A small encoder-decoder audio transcriber, trained from scratch: 15.2M parameters, encoder norm layernorm.
Rows from block 3 of the audio encoder of a small encoder-decoder audio transcriber, named by matrix and row number. Rows with one number belong to one channel. Each number is 200 + 40 x the weight over its row's rms, rounded and kept within 0 to 999. All counts start at 0. After the name is the row's rms in percent of the matrix's.
After each channel's rows are labels from the 100 clips, of 14976, where the channel reaches its highest value: "top examples" is what is common among them. Only what is clearly more common there than usual is listed. The data: short read English sentences (LibriTTS-R).
# convs1: first pointwise conv (encoder.blocks.3.convs.1.weight, 192x192x1), inputs 0-95
# convs3: second pointwise conv (encoder.blocks.3.convs.3.weight, 192x192x1, transposed), outputs 0-95

convs1.50,107,241,250,173,211,182,263,173,159,200,260,230,240,220,159,155,172,187,228,251,201,181,248,249,136,224,302,237,219,179,150,148,205,156,213,158,173,170,217,172,214,216,155,222,163,198,223,116,173,206,245,195,144,214,168,142,223,203,263,201,133,212,134,134,256,192,247,132,150,215,186,152,243,142,152,294,203,120,196,231,222,218,171,269,157,217,153,281,136,158,229,214,228,241,214,235,208
convs3.50,104,241,244,240,238,200,188,232,268,239,176,207,201,244,251,197,203,84,199,173,230,202,229,196,205,228,205,137,122,159,157,185,235,184,153,210,146,302,227,245,149,180,221,199,190,171,169,189,148,225,193,152,189,229,204,105,151,194,188,165,123,181,227,182,201,198,270,134,226,238,208,168,116,248,213,226,180,149,273,253,140,173,178,198,230,222,218,268,204,172,135,212,175,221,191,204,262
top examples: voice: female

convs1.31,087,139,239,231,194,189,174,194,215,119,214,260,220,168,220,144,158,196,218,257,176,197,205,182,209,187,187,163,323,275,252,228,84,225,170,169,142,246,214,174,254,260,214,166,233,247,193,179,270,169,156,167,148,214,238,167,164,178,220,180,232,179,197,206,192,138,166,203,164,186,153,216,192,173,173,125,147,164,249,144,161,163,252,227,139,195,261,112,215,177,208,201,257,181,184,279,177
convs3.31,090,221,174,269,190,213,170,203,181,190,184,158,254,189,209,200,258,187,149,151,208,227,148,201,139,197,214,235,279,143,218,158,101,194,209,224,219,171,248,214,212,116,186,204,176,150,193,216,172,182,189,218,184,194,176,241,193,144,178,184,149,227,262,208,255,187,227,261,173,243,112,193,213,274,222,212,223,206,185,261,204,197,274,142,176,236,187,278,178,238,186,245,177,237,273,151,223
top examples: voice: female

convs1.18,099,211,181,208,172,105,245,147,195,176,184,203,201,205,248,250,217,210,171,198,181,176,194,199,202,98,190,147,184,226,113,162,231,218,184,204,225,187,193,183,119,139,196,171,187,174,159,186,164,330,209,222,167,205,175,208,143,164,126,200,172,226,211,272,221,216,181,208,212,264,203,234,285,174,195,247,235,126,181,232,216,176,180,225,252,242,200,171,178,213,197,270,149,186,207,134,238
convs3.18,098,269,186,170,227,187,207,235,151,295,238,202,219,243,243,213,150,183,135,187,183,139,184,215,233,184,136,146,212,172,175,227,224,276,214,249,124,238,170,290,196,193,217,232,329,227,219,202,171,177,147,152,244,288,117,236,205,223,137,194,226,206,138,245,182,267,238,170,253,136,225,195,167,220,196,154,142,202,138,237,183,183,186,165,201,173,206,196,201,232,197,194,230,235,170,228,204
top examples: voice: female

convs1.159,090,189,169,263,218,212,266,161,214,257,218,173,216,188,149,160,200,207,158,207,198,177,178,120,148,201,102,195,153,175,202,188,240,189,233,172,186,213,254,332,231,173,218,192,254,281,172,171,179,154,225,231,185,148,197,203,120,184,215,181,193,217,202,142,156,270,261,199,228,189,175,119,118,184,200,145,189,124,258,176,187,176,166,216,212,186,167,201,164,225,163,249,185,122,245,192,199
convs3.159,090,256,177,189,199,216,231,168,215,192,193,124,216,160,186,184,225,262,178,253,210,234,213,196,252,159,153,248,267,305,239,170,242,171,220,195,187,236,258,200,242,241,197,192,235,181,219,278,216,151,177,263,244,186,227,231,203,219,206,200,186,152,203,206,234,251,149,198,153,243,163,195,214,205,154,222,226,220,155,161,174,256,193,238,149,155,243,176,228,289,211,181,210,212,174,196,171
top examples: voice: male

convs1.57,107,149,241,268,176,104,191,215,146,319,159,233,255,193,211,254,227,231,209,257,168,237,149,171,211,217,187,138,206,215,185,175,245,149,204,229,168,233,203,191,176,295,151,197,257,246,169,226,164,224,183,130,169,173,225,195,245,215,218,110,190,190,234,205,131,153,257,196,212,201,182,143,204,229,158,190,249,235,135,174,191,187,144,167,173,179,244,197,185,173,183,187,207,190,206,156,183
convs3.57,107,150,169,118,256,208,187,210,191,139,199,265,124,143,201,171,186,215,243,204,246,265,200,246,199,214,216,120,189,170,250,178,240,158,275,174,200,179,192,275,247,246,226,169,202,206,227,176,157,175,152,232,154,250,200,184,186,207,228,153,233,138,277,210,132,201,237,219,225,308,196,153,213,200,201,194,178,150,181,238,181,133,222,192,184,230,208,197,236,197,212,163,167,213,150,230,229
top examples: voice: female

convs1.146,096,173,136,142,170,212,277,230,193,224,251,130,152,206,148,188,183,162,193,213,196,271,152,220,186,224,116,180,161,248,201,165,266,263,240,189,200,150,190,218,175,222,173,202,200,193,230,275,222,87,153,201,207,176,154,141,142,263,206,221,204,190,264,221,275,190,166,208,143,179,210,89,234,241,189,188,223,167,182,207,212,152,190,200,194,199,220,194,213,157,225,229,238,197,204,276,173
convs3.146,093,230,166,124,221,182,285,199,191,216,180,293,221,205,190,185,169,197,196,198,215,118,182,187,122,168,215,234,216,144,236,176,271,222,133,204,211,206,260,202,221,232,159,209,222,162,180,147,252,191,154,253,203,163,237,145,182,194,208,187,222,210,212,221,224,202,182,321,194,137,163,210,236,169,195,197,191,189,257,203,267,143,156,190,189,214,175,236,216,256,243,221,197,203,159,215,161
top examples: voice: female

convs1.166,090,245,258,181,193,220,20,166,255,204,187,169,281,218,158,214,119,193,197,225,199,186,224,211,180,159,102,274,205,219,211,234,152,156,150,255,205,207,285,160,174,236,224,251,162,220,260,158,157,182,128,255,201,235,258,155,199,195,211,152,211,222,191,202,241,191,196,209,309,245,237,138,309,145,212,230,201,209,226,191,175,228,165,186,183,160,232,200,222,254,171,246,206,218,169,196,183
convs3.166,092,169,240,163,176,126,160,195,233,121,208,235,201,165,226,197,196,202,211,251,208,150,272,264,204,316,200,163,265,161,248,139,126,230,229,241,183,214,261,240,235,122,237,251,178,209,239,206,180,176,218,213,164,160,222,262,226,190,218,230,224,215,239,232,214,236,193,131,201,143,199,152,243,138,205,220,188,178,190,137,210,174,219,188,169,142,287,211,166,199,186,244,178,271,189,140,135
top examples: voice: male

convs1.187,092,224,253,224,283,227,219,177,167,220,219,151,248,132,172,199,135,178,131,191,241,235,200,222,246,221,191,153,200,192,168,199,259,241,169,223,162,211,229,181,200,191,172,181,282,248,197,175,172,163,189,185,123,241,178,234,197,173,199,195,180,190,190,181,136,219,200,236,175,216,273,77,148,194,143,194,261,248,259,149,176,220,125,144,207,196,193,193,210,248,171,210,240,216,170,207,269
convs3.187,090,163,164,296,333,148,189,152,185,196,249,187,156,259,157,241,270,207,237,208,212,206,89,168,195,224,248,137,158,227,202,202,169,193,165,194,225,210,232,95,152,250,212,178,203,161,196,128,228,170,176,190,287,206,172,205,166,142,231,118,182,164,195,189,192,216,226,241,208,193,203,253,233,200,247,233,212,162,244,181,185,189,192,128,209,221,263,191,181,128,183,178,149,229,158,211,271
top examples: voice: male

convs1.11,115,188,219,192,230,171,152,297,221,190,166,251,227,183,207,113,191,200,110,180,229,144,147,219,200,230,251,222,213,206,270,149,191,159,225,238,175,194,194,172,201,236,225,195,212,229,208,200,176,228,208,237,221,168,163,218,226,172,226,256,222,328,187,173,218,186,215,201,253,181,168,182,199,211,203,225,182,240,208,174,223,251,201,174,265,130,170,185,227,230,224,177,261,232,177,215,204
convs3.11,096,197,148,209,231,215,247,167,158,180,209,248,185,140,219,237,183,153,199,242,166,152,161,194,180,252,88,171,232,192,179,154,193,218,139,242,178,219,230,176,297,219,170,158,256,165,231,188,192,228,202,225,217,190,210,252,189,245,182,156,186,191,200,251,163,236,210,154,254,274,145,215,215,204,209,230,194,274,188,216,176,217,203,154,145,170,199,233,260,231,195,260,205,237,178,147,276
top examples: voice: female

convs1.122,085,152,130,253,227,81,222,175,211,196,226,175,305,172,192,178,166,187,204,249,185,209,188,184,188,195,225,257,283,152,196,185,200,241,168,193,202,208,159,161,238,229,227,214,239,193,141,117,270,210,200,183,279,211,168,221,213,156,209,261,207,208,241,103,190,178,241,162,229,234,183,264,226,206,272,188,193,270,230,263,144,273,141,242,214,265,178,193,255,224,234,151,174,118,287,169,194
convs3.122,083,215,153,197,173,223,157,207,200,202,180,149,120,170,196,213,150,188,166,224,228,264,255,239,160,258,222,212,144,158,212,301,193,141,143,251,189,170,179,221,170,190,135,275,285,169,244,215,151,217,164,243,180,163,190,233,148,165,164,186,212,203,284,268,247,186,160,195,220,276,177,228,198,190,228,230,191,156,233,173,177,203,141,257,169,201,248,202,185,282,270,232,203,178,196,267,201
top examples: voice: male

convs1.48,115,148,197,193,185,242,241,174,264,145,195,229,171,195,161,201,246,211,216,201,147,205,205,164,262,152,156,192,125,242,158,196,183,235,146,209,191,184,281,191,163,197,206,192,170,188,128,221,253,188,148,187,255,223,249,108,266,226,208,183,266,205,155,282,214,221,202,215,238,196,202,168,216,203,162,213,205,107,146,213,196,247,104,209,112,275,175,245,139,197,209,225,176,194,143,241,221
convs3.48,127,198,155,174,115,152,203,182,108,212,208,129,161,193,193,215,181,128,213,258,206,188,194,237,187,176,199,172,203,174,210,155,126,216,220,163,191,161,233,153,238,238,182,186,232,224,167,192,147,159,223,169,208,204,225,216,178,262,106,194,216,226,198,204,156,284,245,297,177,262,241,241,219,300,200,144,96,167,218,222,175,218,169,191,190,220,192,153,162,246,202,152,193,173,205,163,221
top examples: voice: female; the word "it"; the word "is"

convs1.165,098,138,106,270,170,226,202,118,230,223,187,214,142,222,171,235,207,181,226,169,180,153,228,148,258,93,165,140,218,210,244,144,226,264,158,177,275,213,154,216,199,139,228,187,219,230,241,258,171,200,203,201,284,195,173,198,254,232,207,248,135,204,196,205,210,217,160,217,202,227,201,210,236,222,123,165,183,230,256,127,212,209,210,234,189,220,216,217,249,197,162,163,205,164,176,221,209
convs3.165,102,146,176,207,160,230,171,213,186,199,217,177,216,222,181,110,215,162,173,188,231,180,184,214,143,212,202,246,182,166,262,173,182,231,240,176,244,220,205,218,165,199,186,303,181,259,199,163,239,160,169,186,200,193,188,184,242,231,178,215,238,214,279,236,152,207,233,166,111,236,245,256,176,262,193,121,160,222,236,105,117,186,255,170,192,193,182,208,279,241,249,145,156,249,199,195,173
top examples: voice: male

convs1.131,105,233,184,251,185,139,238,319,177,234,250,158,267,219,195,237,198,199,223,215,185,169,194,161,188,241,161,217,170,165,128,259,246,197,125,202,206,206,164,243,198,198,226,185,199,149,168,179,181,225,219,197,234,161,168,249,197,219,207,267,129,181,140,313,239,304,209,170,200,195,237,283,220,271,238,224,177,224,187,253,270,224,146,87,234,205,243,230,239,136,230,219,215,148,222,216,248
convs3.131,109,182,192,140,188,232,190,127,186,211,249,176,175,215,231,184,231,228,167,237,166,134,204,271,148,186,228,215,215,205,202,200,273,218,193,188,234,236,160,286,254,270,207,196,218,251,210,240,179,269,203,243,203,142,141,197,229,130,160,150,200,198,207,205,141,238,146,182,273,158,206,200,213,191,247,233,217,150,210,252,160,177,166,258,224,182,185,227,209,151,131,281,166,159,202,195,174
top examples: voice: female

convs1.84,096,237,222,107,243,175,180,229,187,170,217,224,135,171,299,193,236,218,159,207,273,212,173,140,198,119,139,244,222,175,133,226,173,139,259,172,178,209,153,212,259,222,166,231,252,143,130,221,200,193,204,248,172,241,188,226,181,172,201,205,255,266,200,204,230,336,236,170,255,194,202,176,202,131,191,167,238,209,243,255,218,242,199,197,152,181,230,265,229,247,207,196,207,246,230,208,215
convs3.84,100,198,222,106,226,160,157,238,159,238,241,85,220,167,216,210,215,118,209,182,207,200,188,183,188,175,175,279,255,136,188,160,175,209,177,209,271,183,162,247,213,186,256,210,160,296,217,150,196,174,157,186,208,162,209,172,170,240,181,170,199,250,234,230,229,232,238,259,205,169,125,249,203,202,240,210,155,168,183,184,203,172,95,179,236,237,170,198,198,169,175,237,231,201,270,196,132
top examples: voice: male

convs1.14,101,260,242,215,161,166,229,218,244,198,182,291,156,239,198,179,365,183,162,205,180,199,193,171,243,78,239,236,159,188,132,235,207,153,204,182,184,152,208,186,204,169,219,183,201,200,255,163,166,193,182,193,179,116,174,210,153,152,186,313,245,185,193,207,192,224,205,223,205,184,218,175,196,198,289,164,215,85,172,196,229,248,205,282,214,182,146,206,206,231,172,201,230,230,193,273,252
convs3.14,104,219,250,163,292,216,159,223,210,181,194,193,222,131,213,184,181,219,167,232,175,121,167,240,163,221,195,203,171,301,330,188,254,197,142,189,193,170,152,224,247,223,248,245,198,208,228,256,141,198,168,196,168,140,204,215,242,214,228,287,245,241,243,187,154,200,217,193,228,266,166,133,218,260,223,226,180,211,194,133,168,178,199,266,201,180,130,183,193,121,246,213,221,119,139,169,204
top examples: voice: male

convs1.30,092,204,214,154,139,201,233,180,221,149,213,204,211,129,131,183,198,224,192,292,222,156,154,212,216,144,175,135,188,207,254,212,229,192,225,172,154,248,226,253,265,185,233,162,184,236,158,218,157,187,183,174,158,293,208,237,200,193,147,213,200,194,208,258,154,179,150,211,191,211,183,156,180,202,203,252,220,190,236,126,243,256,212,211,230,257,173,255,259,231,199,252,127,177,202,194,256
convs3.30,097,219,224,192,203,173,259,203,225,223,225,259,151,188,243,185,246,347,231,236,211,172,196,240,223,202,275,281,259,240,232,221,169,190,141,141,216,204,269,134,195,162,237,230,193,173,148,253,219,193,224,195,195,180,187,180,174,209,198,171,231,204,244,159,189,270,238,163,256,225,200,112,181,143,255,263,250,217,159,161,204,187,175,239,129,227,201,199,209,180,218,198,260,251,188,139,267
top examples: voice: male

convs1.186,087,217,286,220,202,207,212,208,211,223,192,275,184,225,203,189,217,166,113,213,209,201,249,216,260,192,257,166,217,192,241,156,189,192,176,207,273,172,205,158,213,236,229,218,165,261,156,188,177,147,241,125,218,268,244,187,181,180,154,180,228,178,194,201,142,159,150,190,175,273,262,161,155,173,220,130,202,211,198,240,139,134,171,154,221,171,297,178,197,128,256,204,190,179,216,214,162
convs3.186,091,228,190,132,252,154,218,184,300,211,159,291,247,194,234,174,236,217,203,179,176,240,186,255,245,184,146,242,142,199,249,234,169,259,191,166,156,219,126,242,307,204,188,193,244,173,159,169,179,253,151,240,235,154,225,186,194,234,154,205,139,173,255,244,249,191,290,173,209,178,171,281,188,220,195,232,154,208,162,198,237,199,260,304,173,205,204,195,228,171,166,178,204,199,131,272,236
top examples: voice: female

convs1.138,098,135,184,208,224,167,210,174,105,252,139,152,159,207,206,229,242,195,253,174,186,207,183,274,173,195,193,179,336,178,281,129,226,208,207,169,188,212,189,156,217,223,229,219,232,205,250,249,209,165,188,220,182,223,211,173,250,207,233,245,238,204,250,138,228,159,238,274,227,230,209,195,157,217,249,172,126,169,197,247,275,187,208,214,181,141,280,237,203,192,202,208,124,224,214,202,200
convs3.138,104,176,203,287,163,224,195,236,144,242,155,246,254,305,245,181,235,206,182,212,196,147,195,203,184,167,185,177,111,181,169,220,265,220,209,193,149,232,244,237,191,216,115,182,208,253,224,153,209,154,220,227,141,230,211,213,165,222,221,264,222,197,175,249,163,168,120,162,223,180,182,216,260,99,168,246,192,178,195,211,185,204,302,212,197,219,127,223,135,207,216,293,247,243,188,191,136
top examples: voice: female

convs1.124,099,244,204,160,226,231,196,163,156,148,186,195,221,174,218,230,221,228,147,191,165,256,230,261,128,134,198,216,131,221,171,132,126,264,108,177,252,226,140,200,256,141,206,235,164,200,202,173,170,206,187,101,211,249,174,153,211,239,124,274,231,137,268,171,139,226,128,180,173,187,146,202,131,189,190,217,166,199,242,183,191,252,190,257,211,200,198,244,161,200,165,222,234,146,218,162,305
convs3.124,105,154,219,234,230,239,193,127,271,265,285,146,266,142,224,136,125,147,235,256,204,191,209,279,195,219,157,163,168,216,160,191,193,173,267,274,202,249,269,158,147,212,266,135,204,184,263,178,193,255,222,194,189,208,153,210,211,186,192,234,167,175,184,211,187,244,151,175,146,226,142,136,188,170,198,193,210,210,170,223,208,174,257,271,216,130,218,214,171,237,108,186,180,190,216,215,168
top examples: voice: male

convs1.59,099,159,255,179,206,144,185,206,195,241,200,194,145,181,162,223,180,173,219,192,279,137,154,218,233,198,134,131,126,201,236,184,174,260,175,118,161,247,153,149,233,227,166,216,194,184,206,265,158,158,187,216,205,200,197,256,114,193,214,159,217,152,212,202,231,149,224,177,150,192,213,214,185,183,151,217,167,181,203,174,214,201,181,230,192,183,162,199,219,209,238,196,211,258,189,217,214
convs3.59,096,180,199,140,155,223,200,239,193,207,181,195,144,191,281,243,222,195,266,194,247,215,180,175,254,142,258,248,196,231,186,229,181,274,205,136,275,195,165,206,133,140,209,203,215,160,252,207,141,215,229,168,199,194,174,230,172,166,152,192,197,190,179,235,198,196,239,143,150,175,171,242,263,205,191,263,150,190,271,230,168,231,184,209,178,184,273,179,205,116,235,225,282,211,217,199,229
top examples: voice: male

convs1.128,096,196,232,139,165,253,243,140,245,160,176,161,175,270,235,188,176,234,271,185,158,175,137,154,229,288,221,251,205,196,114,178,129,180,197,212,169,150,179,197,191,222,190,203,136,181,293,227,220,236,217,298,170,284,203,199,199,202,161,193,155,191,166,151,257,117,235,167,181,226,202,223,255,209,230,214,165,213,186,152,204,260,251,171,225,155,221,196,212,223,152,158,219,184,180,224,174
convs3.128,106,286,263,200,262,255,226,226,253,189,199,121,185,160,228,171,224,140,166,163,161,220,210,221,254,179,286,173,265,225,260,173,187,131,126,234,216,238,192,163,235,170,215,212,255,214,216,213,275,91,130,171,199,265,157,213,234,185,184,229,233,169,235,241,215,217,193,143,228,257,169,213,196,113,237,153,160,137,99,222,251,216,224,193,158,221,198,193,267,201,187,164,142,178,193,190,248
top examples: voice: female

convs1.73,113,177,167,171,221,224,260,181,248,192,144,248,216,256,123,265,224,211,253,207,190,271,181,190,198,308,232,206,183,212,261,290,252,140,220,209,201,188,249,159,158,224,214,164,228,111,294,229,170,225,284,187,183,240,161,169,280,181,219,241,194,243,184,170,186,231,197,211,167,207,196,242,142,101,177,171,173,181,197,242,164,136,210,258,228,148,154,227,213,201,205,217,139,244,223,250,303
convs3.73,116,125,257,212,202,220,189,185,101,188,136,222,247,198,192,147,160,206,184,205,186,154,204,200,164,212,228,186,187,242,255,203,222,213,189,222,271,151,268,276,207,147,203,220,195,149,184,239,159,226,203,222,150,182,175,216,170,152,187,205,179,179,180,274,232,175,183,189,236,261,259,272,181,280,189,195,191,214,235,173,211,267,166,248,157,191,288,171,208,210,169,233,208,154,253,169,275
top examples: voice: male