A small encoder-decoder audio transcriber, trained from scratch.
Model: 15.2M parameters, encoder arch quartznet, encoder activation relu, encoder depths [4, 7, 4], decoder width 256, decoder layers 12, decoder norm layernorm, decoder activation gelu_tanh.
Training: soap at rate 0.0017, 4000 steps, batches of 48.
Data: trained on short read English sentences (LibriTTS-R), 7.4 epochs.
Rows from block 6 of the audio encoder of a small encoder-decoder audio transcriber, named by matrix and row number. Rows with one number belong to one channel. Each number is 128 + 32 x the weight over its row's rms, rounded and kept within 0 to 255. All counts start at 0. Numbers have three digits each.
After each channel's rows are labels from the 100 clips, of 14976, where the channel reaches its highest value: "top examples" is what is common among them; "loudest band" is the band of the loudest frequency at the time of the peak. Only what is clearly more common there than usual is listed. The data: short read English sentences (LibriTTS-R). In brackets: how many of the 100.
# convs1: first pointwise conv (encoder.blocks.6.convs.1.weight, 240x240x1), inputs 120-239
# convs3: second pointwise conv (encoder.blocks.6.convs.3.weight, 240x240x1, transposed), outputs 120-239

convs1.189:155152117172109163121112128092128157122120139140158129128111121125116193117126143137133104075154083166157165185123118086141132086056158117133188127190075142083154116182170110154093139125121135179154119133145116143108092137108164170082118117157154121167156139135144114097111107064142087116127116142202170133138142147089056118129202072095190116151090132089164117
convs3.189:147073154119105134114155105144117153077087098142145083138194095168086095136113094209112139090170147098154090151171113133121061163152114131172121173136100144120131091103122104099151164177176143126187166142121052181080192048127125150092129152087175155074060131170135089159105170100079165170118190078103096073089120135117133150102127109152099096099132123146148144
top examples: the word "she" (25)
loudest band: 2000 to 4000 Hz (27)

convs1.24:141048112138128115116148090114156086117142168141106105054140105119126119133166131100148107153095106111157163185175111084131151159132159134100109163104149160158187082113135111122152109118148169136147083140084118101134151143137147109148180111123137122109109124112143155148134159132153156110153106155152164121032116144115107110192115178096170128102135110140132133
convs3.24:090170101132124129146136209159114158081142167172109128094204156154148118127117160104129151148169133107113180143089094082141091120109141056137168126111155128172130091146128173143111114108124141156155142227113120100123112143133183227147069133080185099128098071152175128124122138125104168175107130097143171157114070160094145144098117148068163129108139095171189141
top examples: voice: female (96)
loudest band: 250 to 500 Hz (39)

convs1.162:126175081054152135123119128138067099102145146168102048107063097149113124123165103142089160077092085108074106221080071112128086119138109150152135073109116150091055157115103142145119152121171157136111118124061124191176161121133126198115126086177121163131138121131120112094136147088157160119139128190089084118106094158118112075177154158191096176143160133147134123
convs3.162:179086133100132117144125142074167138101131145142126159175136120061178155134090120115100090066134132218115186138155133117147112099089102130144105134131090142074075152109111118143150082173126107161129104120172143124074116077119089105118133140074128138088157190127067073124176106111123072122177101108228149162152137073123050140111104124147172118105069133110095164
top examples: voice: female (88)
loudest band: 250 to 500 Hz (38)

convs1.105:131113151076155135121100129209101102142140169119103174051195141149117180125255085102229104121105084141179084118161136134097130134142119099078079146089160104128137132145138207126102087145084141198074112130176159154143160119150127144123108131103201101119136158073171144175120147149125109123094133111155155095242110125125145180142157105141109063134143106161135080
convs3.105:107077158119121180142099163044140148117135189106171162117148102147090157113140136161134075126133075164177149149122149150118115114103149160131113129166150113102143167102092152122117174151079164176080136132161083138141106077148173110164134132072110159154170135210106076177091157140133118176129182168112119084183207149143114114124164145144130162157037133077121088
top examples: voice: male (80)
loudest band: 250 to 500 Hz (42)

convs1.104:139120182209127121129168153185148147130136141127125119143108151106164128126118113094060139077113188154094184165168150132121133093050093115116161130134163108143125067140158124205132132156116140050130062082128094176114148143181180088087160104141154120108111120156070116112120167124113142112113162159098130114107168139054110157079115081136156128138163094162089117
convs3.104:171139089035099152137175125157176136133092144099122125135124103105096156181127170157114112060135097140091104121064123143081090111071128083128099117157158059086136154051122138096108150188101113176086106152126139182107079165143100115174081150099118124151158161092159122145094104154089124075168091142163116111095152136130105088147114140133100112157062115141163092
top examples: voice: female (93)
loudest band: 250 to 500 Hz (46)

convs1.164:142160099097197130098128151183082152148170104150105163028160127082179170168126116195101143147127148168145143122153099097123087162155103182160111096119164128081107109108108137123120156145144068149157133128080077096116158168159110166167112142143114089129150143100100192098117098068112110107093113095181118193113137134105110190113137201131113136126131131150099131
convs3.164:132163109127135138106107094146102155170121101174131105080134178106155153167159116161043156169134127207146152103091085147094187087135118118159171114138113094149115118115092033115094137064137122163094179127141131136130101116112162082198123186181129058065139137135103111169073094141145143091134094165081124066128123103128156078089118088127110152127175122133110180
top examples: voice: male (74)
loudest band: 4000 to 8000 Hz (41)

convs1.13:132185119073187120109118143100144158164138129131125128097110116100128093193104182074166145105119140145128102161114092107149147127165102167221080144152150209096159188121118119109126148131121144142140060197149111077156118115079136139163103124117133156148152123126138173102144149182120088112180171134145121160183193082099000072119067096165149154174139118094125116
convs3.13:169136172110112090114123123200136128177142117141152076109105148098138118170086110052088145117124086138122103113145107191139153095091156071093133159125103128054131158132130082137187102161091101122114084137190163125148103152150130134179144101122135119108117135141152175204166147118121117133149156154073171121138139151148127162158136122113119086097172137122166109
top examples: the word "to" (33)
loudest band: 250 to 500 Hz (35)

convs1.90:143143168126167118156154107069115099122136151149162123101148168115181099170111104113095147159169154137139103087103087142129100151132149097145087142117131108121105103147111123155061103066089098113148123087096091079120149131114155106117129126132150132142061126139092110156119166136104127169098148148123185137125065090067120079161131058164153150124132102132098117
convs3.90:140117129133110098072098130131153181127163152143133150108155123130111106148101128169114186131079110138182160087145146073136128148124101147128207066075113172148210104060077109138141137153126126183171123157143129146155128049183113081135164162147151095139113092143087112072170152159141131069134128166097116106168146139102127132087102175080073135063117119064106139
top examples: voice: female (93)
loudest band: 250 to 500 Hz (39)

convs1.158:148135120128124134102061075082195151117185093069127130065094183153130144113166107063104112112119136101186121124128132122120131128115159118187150091098102085080152092135150102148141141116141160138159133073081148128158136126167130114093132135130104119164103094152210091124098101140064086101108146125153206135055100120084117187127147025093121145118109110124083114
convs3.158:080156139182108128166118170111180088108134139186129138105155137162133200183202086117127162119124117110131142137040160103118158128192116065127174145224188089072112178139133096154109115107109088139210134156139144127127167137130092099114165131065165164108167143090153114137092191128156141126115212140058121115065146127173105111147078191166154136173123158132127138
top examples: voice: male (84); the word "of" (25)
loudest band: 250 to 500 Hz (30)

convs1.10:140083128147159153122100151157109135104075114119086137151157106137138130128176064092088048078146157126121099164172093104141145197083100096110149133126157116118145135149085159120123127114084161103141130072164122096153149111145196144132162087124158126163141103160057114065204135147144132086118115118115161146091100185142120162133134164171092120126136121095175067
convs3.10:161184113168149150184152103198056156115109235121111186196131168142160137099094129108127133108141099089145110120177165118109137131139093131135119130074126106168116051124129136103112149086109147201132101172181123101192126114131152153084163130068179201143166114119118068112130101102179158095099088133131135092104146170159152071107158125121124098124186127202125112
top examples: voice: female (93)
loudest band: 250 to 500 Hz (42)

convs1.46:129095157188108124135123152056130122106110143147148126129120169095099143092176128105126114108132134147093124075152162097117205107056071118176129118181131078127142070094130155146107146141150159081124106139072086104116119087225200108146106134062122111091182118156082121106236124181100163116109096140128083106097131142126143123118139114113138134115091140154113177
convs3.46:099123177083127155172136085198102169131142076122136085088084136112158175085137086133112103186136150154148169118133146154126158167172146124076121091107152156182095090130152108119161096106117133092151194161131172130170126097153129094110114073175089109142053110119136205130133111164088145136159160121120154124160161140101098142167114156145187089130117151063120175
top examples: voice: female (89)
loudest band: 250 to 500 Hz (36)

convs1.108:023153124143104181148117112106149151137137140153101088061173124116143150136134163108124089113139167169148119104146154153151095125131147172121071099157109142135139078162128148134173068133102071117124159084143131026210061135100161141183164098116121117104136140137040123130126142085119133160041084128137153149140119134121129111028126120202128151134100193150155132
convs3.108:101144149092098176144132083123145111115107095098142175106070171099157160118168138120112096105112104141109108118103165111128092131134131148109132127132123085116137134111105185065095166120105083192169092173121138117082155100186151106169127154155103066092118083165105178072113116156163181105156136192116145133117150123064183109146125124124099148127118135100148130
top examples: voice: female (87)
loudest band: 250 to 500 Hz (29); 500 to 1000 Hz (26)

convs1.59:126127143194107145154146102180110209103161127134133138119153179164164134122102135152137131091161107133169122090113167177150102154122164197125167083129099153123129055079128078082124125148066146155167160125113101159095123085138190152172156121133106103173083069150169162186144157146147133132154090105104130132097189190120097111103165194145109125096103129105115108
convs3.59:054123093148108119138153150104118091120137095192090148092125107166123137126089163113129140119169145160111154094107157108077103188144137195112139093137119149086138098151091116083124141135126116081129151212074140152174108070145120182087101142111167152198151108109088139101130157141119135105164096130164155151132089137166074175088104096151143160076051091184119120
top examples: voice: female (91)
loudest band: 250 to 500 Hz (35)

convs1.124:153205148171097136170112122154100125118149104147157074122170137138117087162091152059131104151128179101060048166084149166116079052145109078141094150090132136157057144078220118110083070129074128158181102081182138150136157115158123166123153125087142135117141141116061128176163111107163167166190123131108110076102160190100095108200176120107129083133156127080113147
convs3.124:074124136147191100134118139098097162105156168090150192098121130188137108120146120179177076137108130135100108122153147126168159128125119163110128146139042091050149102126111082095150109151143134087102116174082049142143140154138099129153195174102129153137138136153167136172118108138136089206094150151180157131137090139167114127129121139129174195132100140107124075
top examples: voice: female (96)
loudest band: 4000 to 8000 Hz (50)

convs1.183:075235148117118100105119152100183113156080129118159118070139154140135158107174185184107134091109132117135120108156138117127094054108085138135147115153119128141138039174172105116129113140043128188141144103112075088146107128109132133077100135118101117155158160109096138145141094101151153143126164129064174150114129158137124132073103089138117086128116141142222135
convs3.183:129097143143149127159108149134134146181163160122150102106178170117206158115098136068156059178115147134101091131098076124100204096181154161091175120184165164141132106127126172085134094119185136075157121131173116136151108129132085183114163059131119200137128073088170120118120155079151158133141142105127187156063148135146137165135125123190077071143125114137101114
top examples: voice: female (87)
loudest band: 250 to 500 Hz (30)

convs1.48:175085111146101173099085124134138109132129190138081101114188118108130131132080151060112144155107100102120123114107143129098146142107100092146137133153151129090154170052104193127134109178171133124156136078185117119139140110129048128086127131102068164174107072134144173146120080141163080176152116138133078027172154165116072102183089174138202111098123076145119097
convs3.48:166115105135103122177138141132134100124160154068119184094181085143136130142152154136162081156120107122075176158099101080117137102117092094125146135076112130195103123146145079088083108143139142142057170140137130084068095134102152148109160102100092169137128087131097109036102157169183099152142156135104143122115119169184051119167162098144164084136162120119174131
top examples: voice: male (77)
loudest band: 250 to 500 Hz (31)

convs1.194:104187092143159137127171125124128111138144082175090160054092115176125133137136154104108131164112186165138128151124136148155058140131163098118140124084132095122116206138110126118137150127202145076145172178133186107153072124143137120119107131031108104143111112153124091130108116116157125072150129182176130173154063097133108104105102144114135064125153131123145123
convs3.194:140150111110163098104149102108163151096162070133089088052105125138177078177081114149137207174074111122103121112133115081035123113117176156115146148113073163119075126130104104148122123121131137171127145062072179135164132106173164108143168142125131115124132154115128181070081103125165177122066117133128100077118051114046146084142101149120163145147124161161142139
top examples: voice: male (92)
loudest band: 250 to 500 Hz (38)

convs1.69:156143124168148187150166209125134155145087070092154104105159127134129122063072072110085124138120125094143125163096126059113000137177131138103194109121129126172174082134130103101129133098139144173114128163057091103128112090169186120081138154131132130109110136149179156144144085103095130086122115132095141109131096163182154169121090118083160112118146124140160113
convs3.69:122082086110138120176115120110084114133099167110114130136143091115176179097081078132124100169043090122030139135125132144079172179170107132093078097171072153089125100119085210154138135075093133183113154130148148143142126163135152116114135159120131145151142161121112127164176140185140133110191044061101162107182210110124180071104124135123123113078121108097079108
top examples: voice: female (85)
loudest band: 4000 to 8000 Hz (39)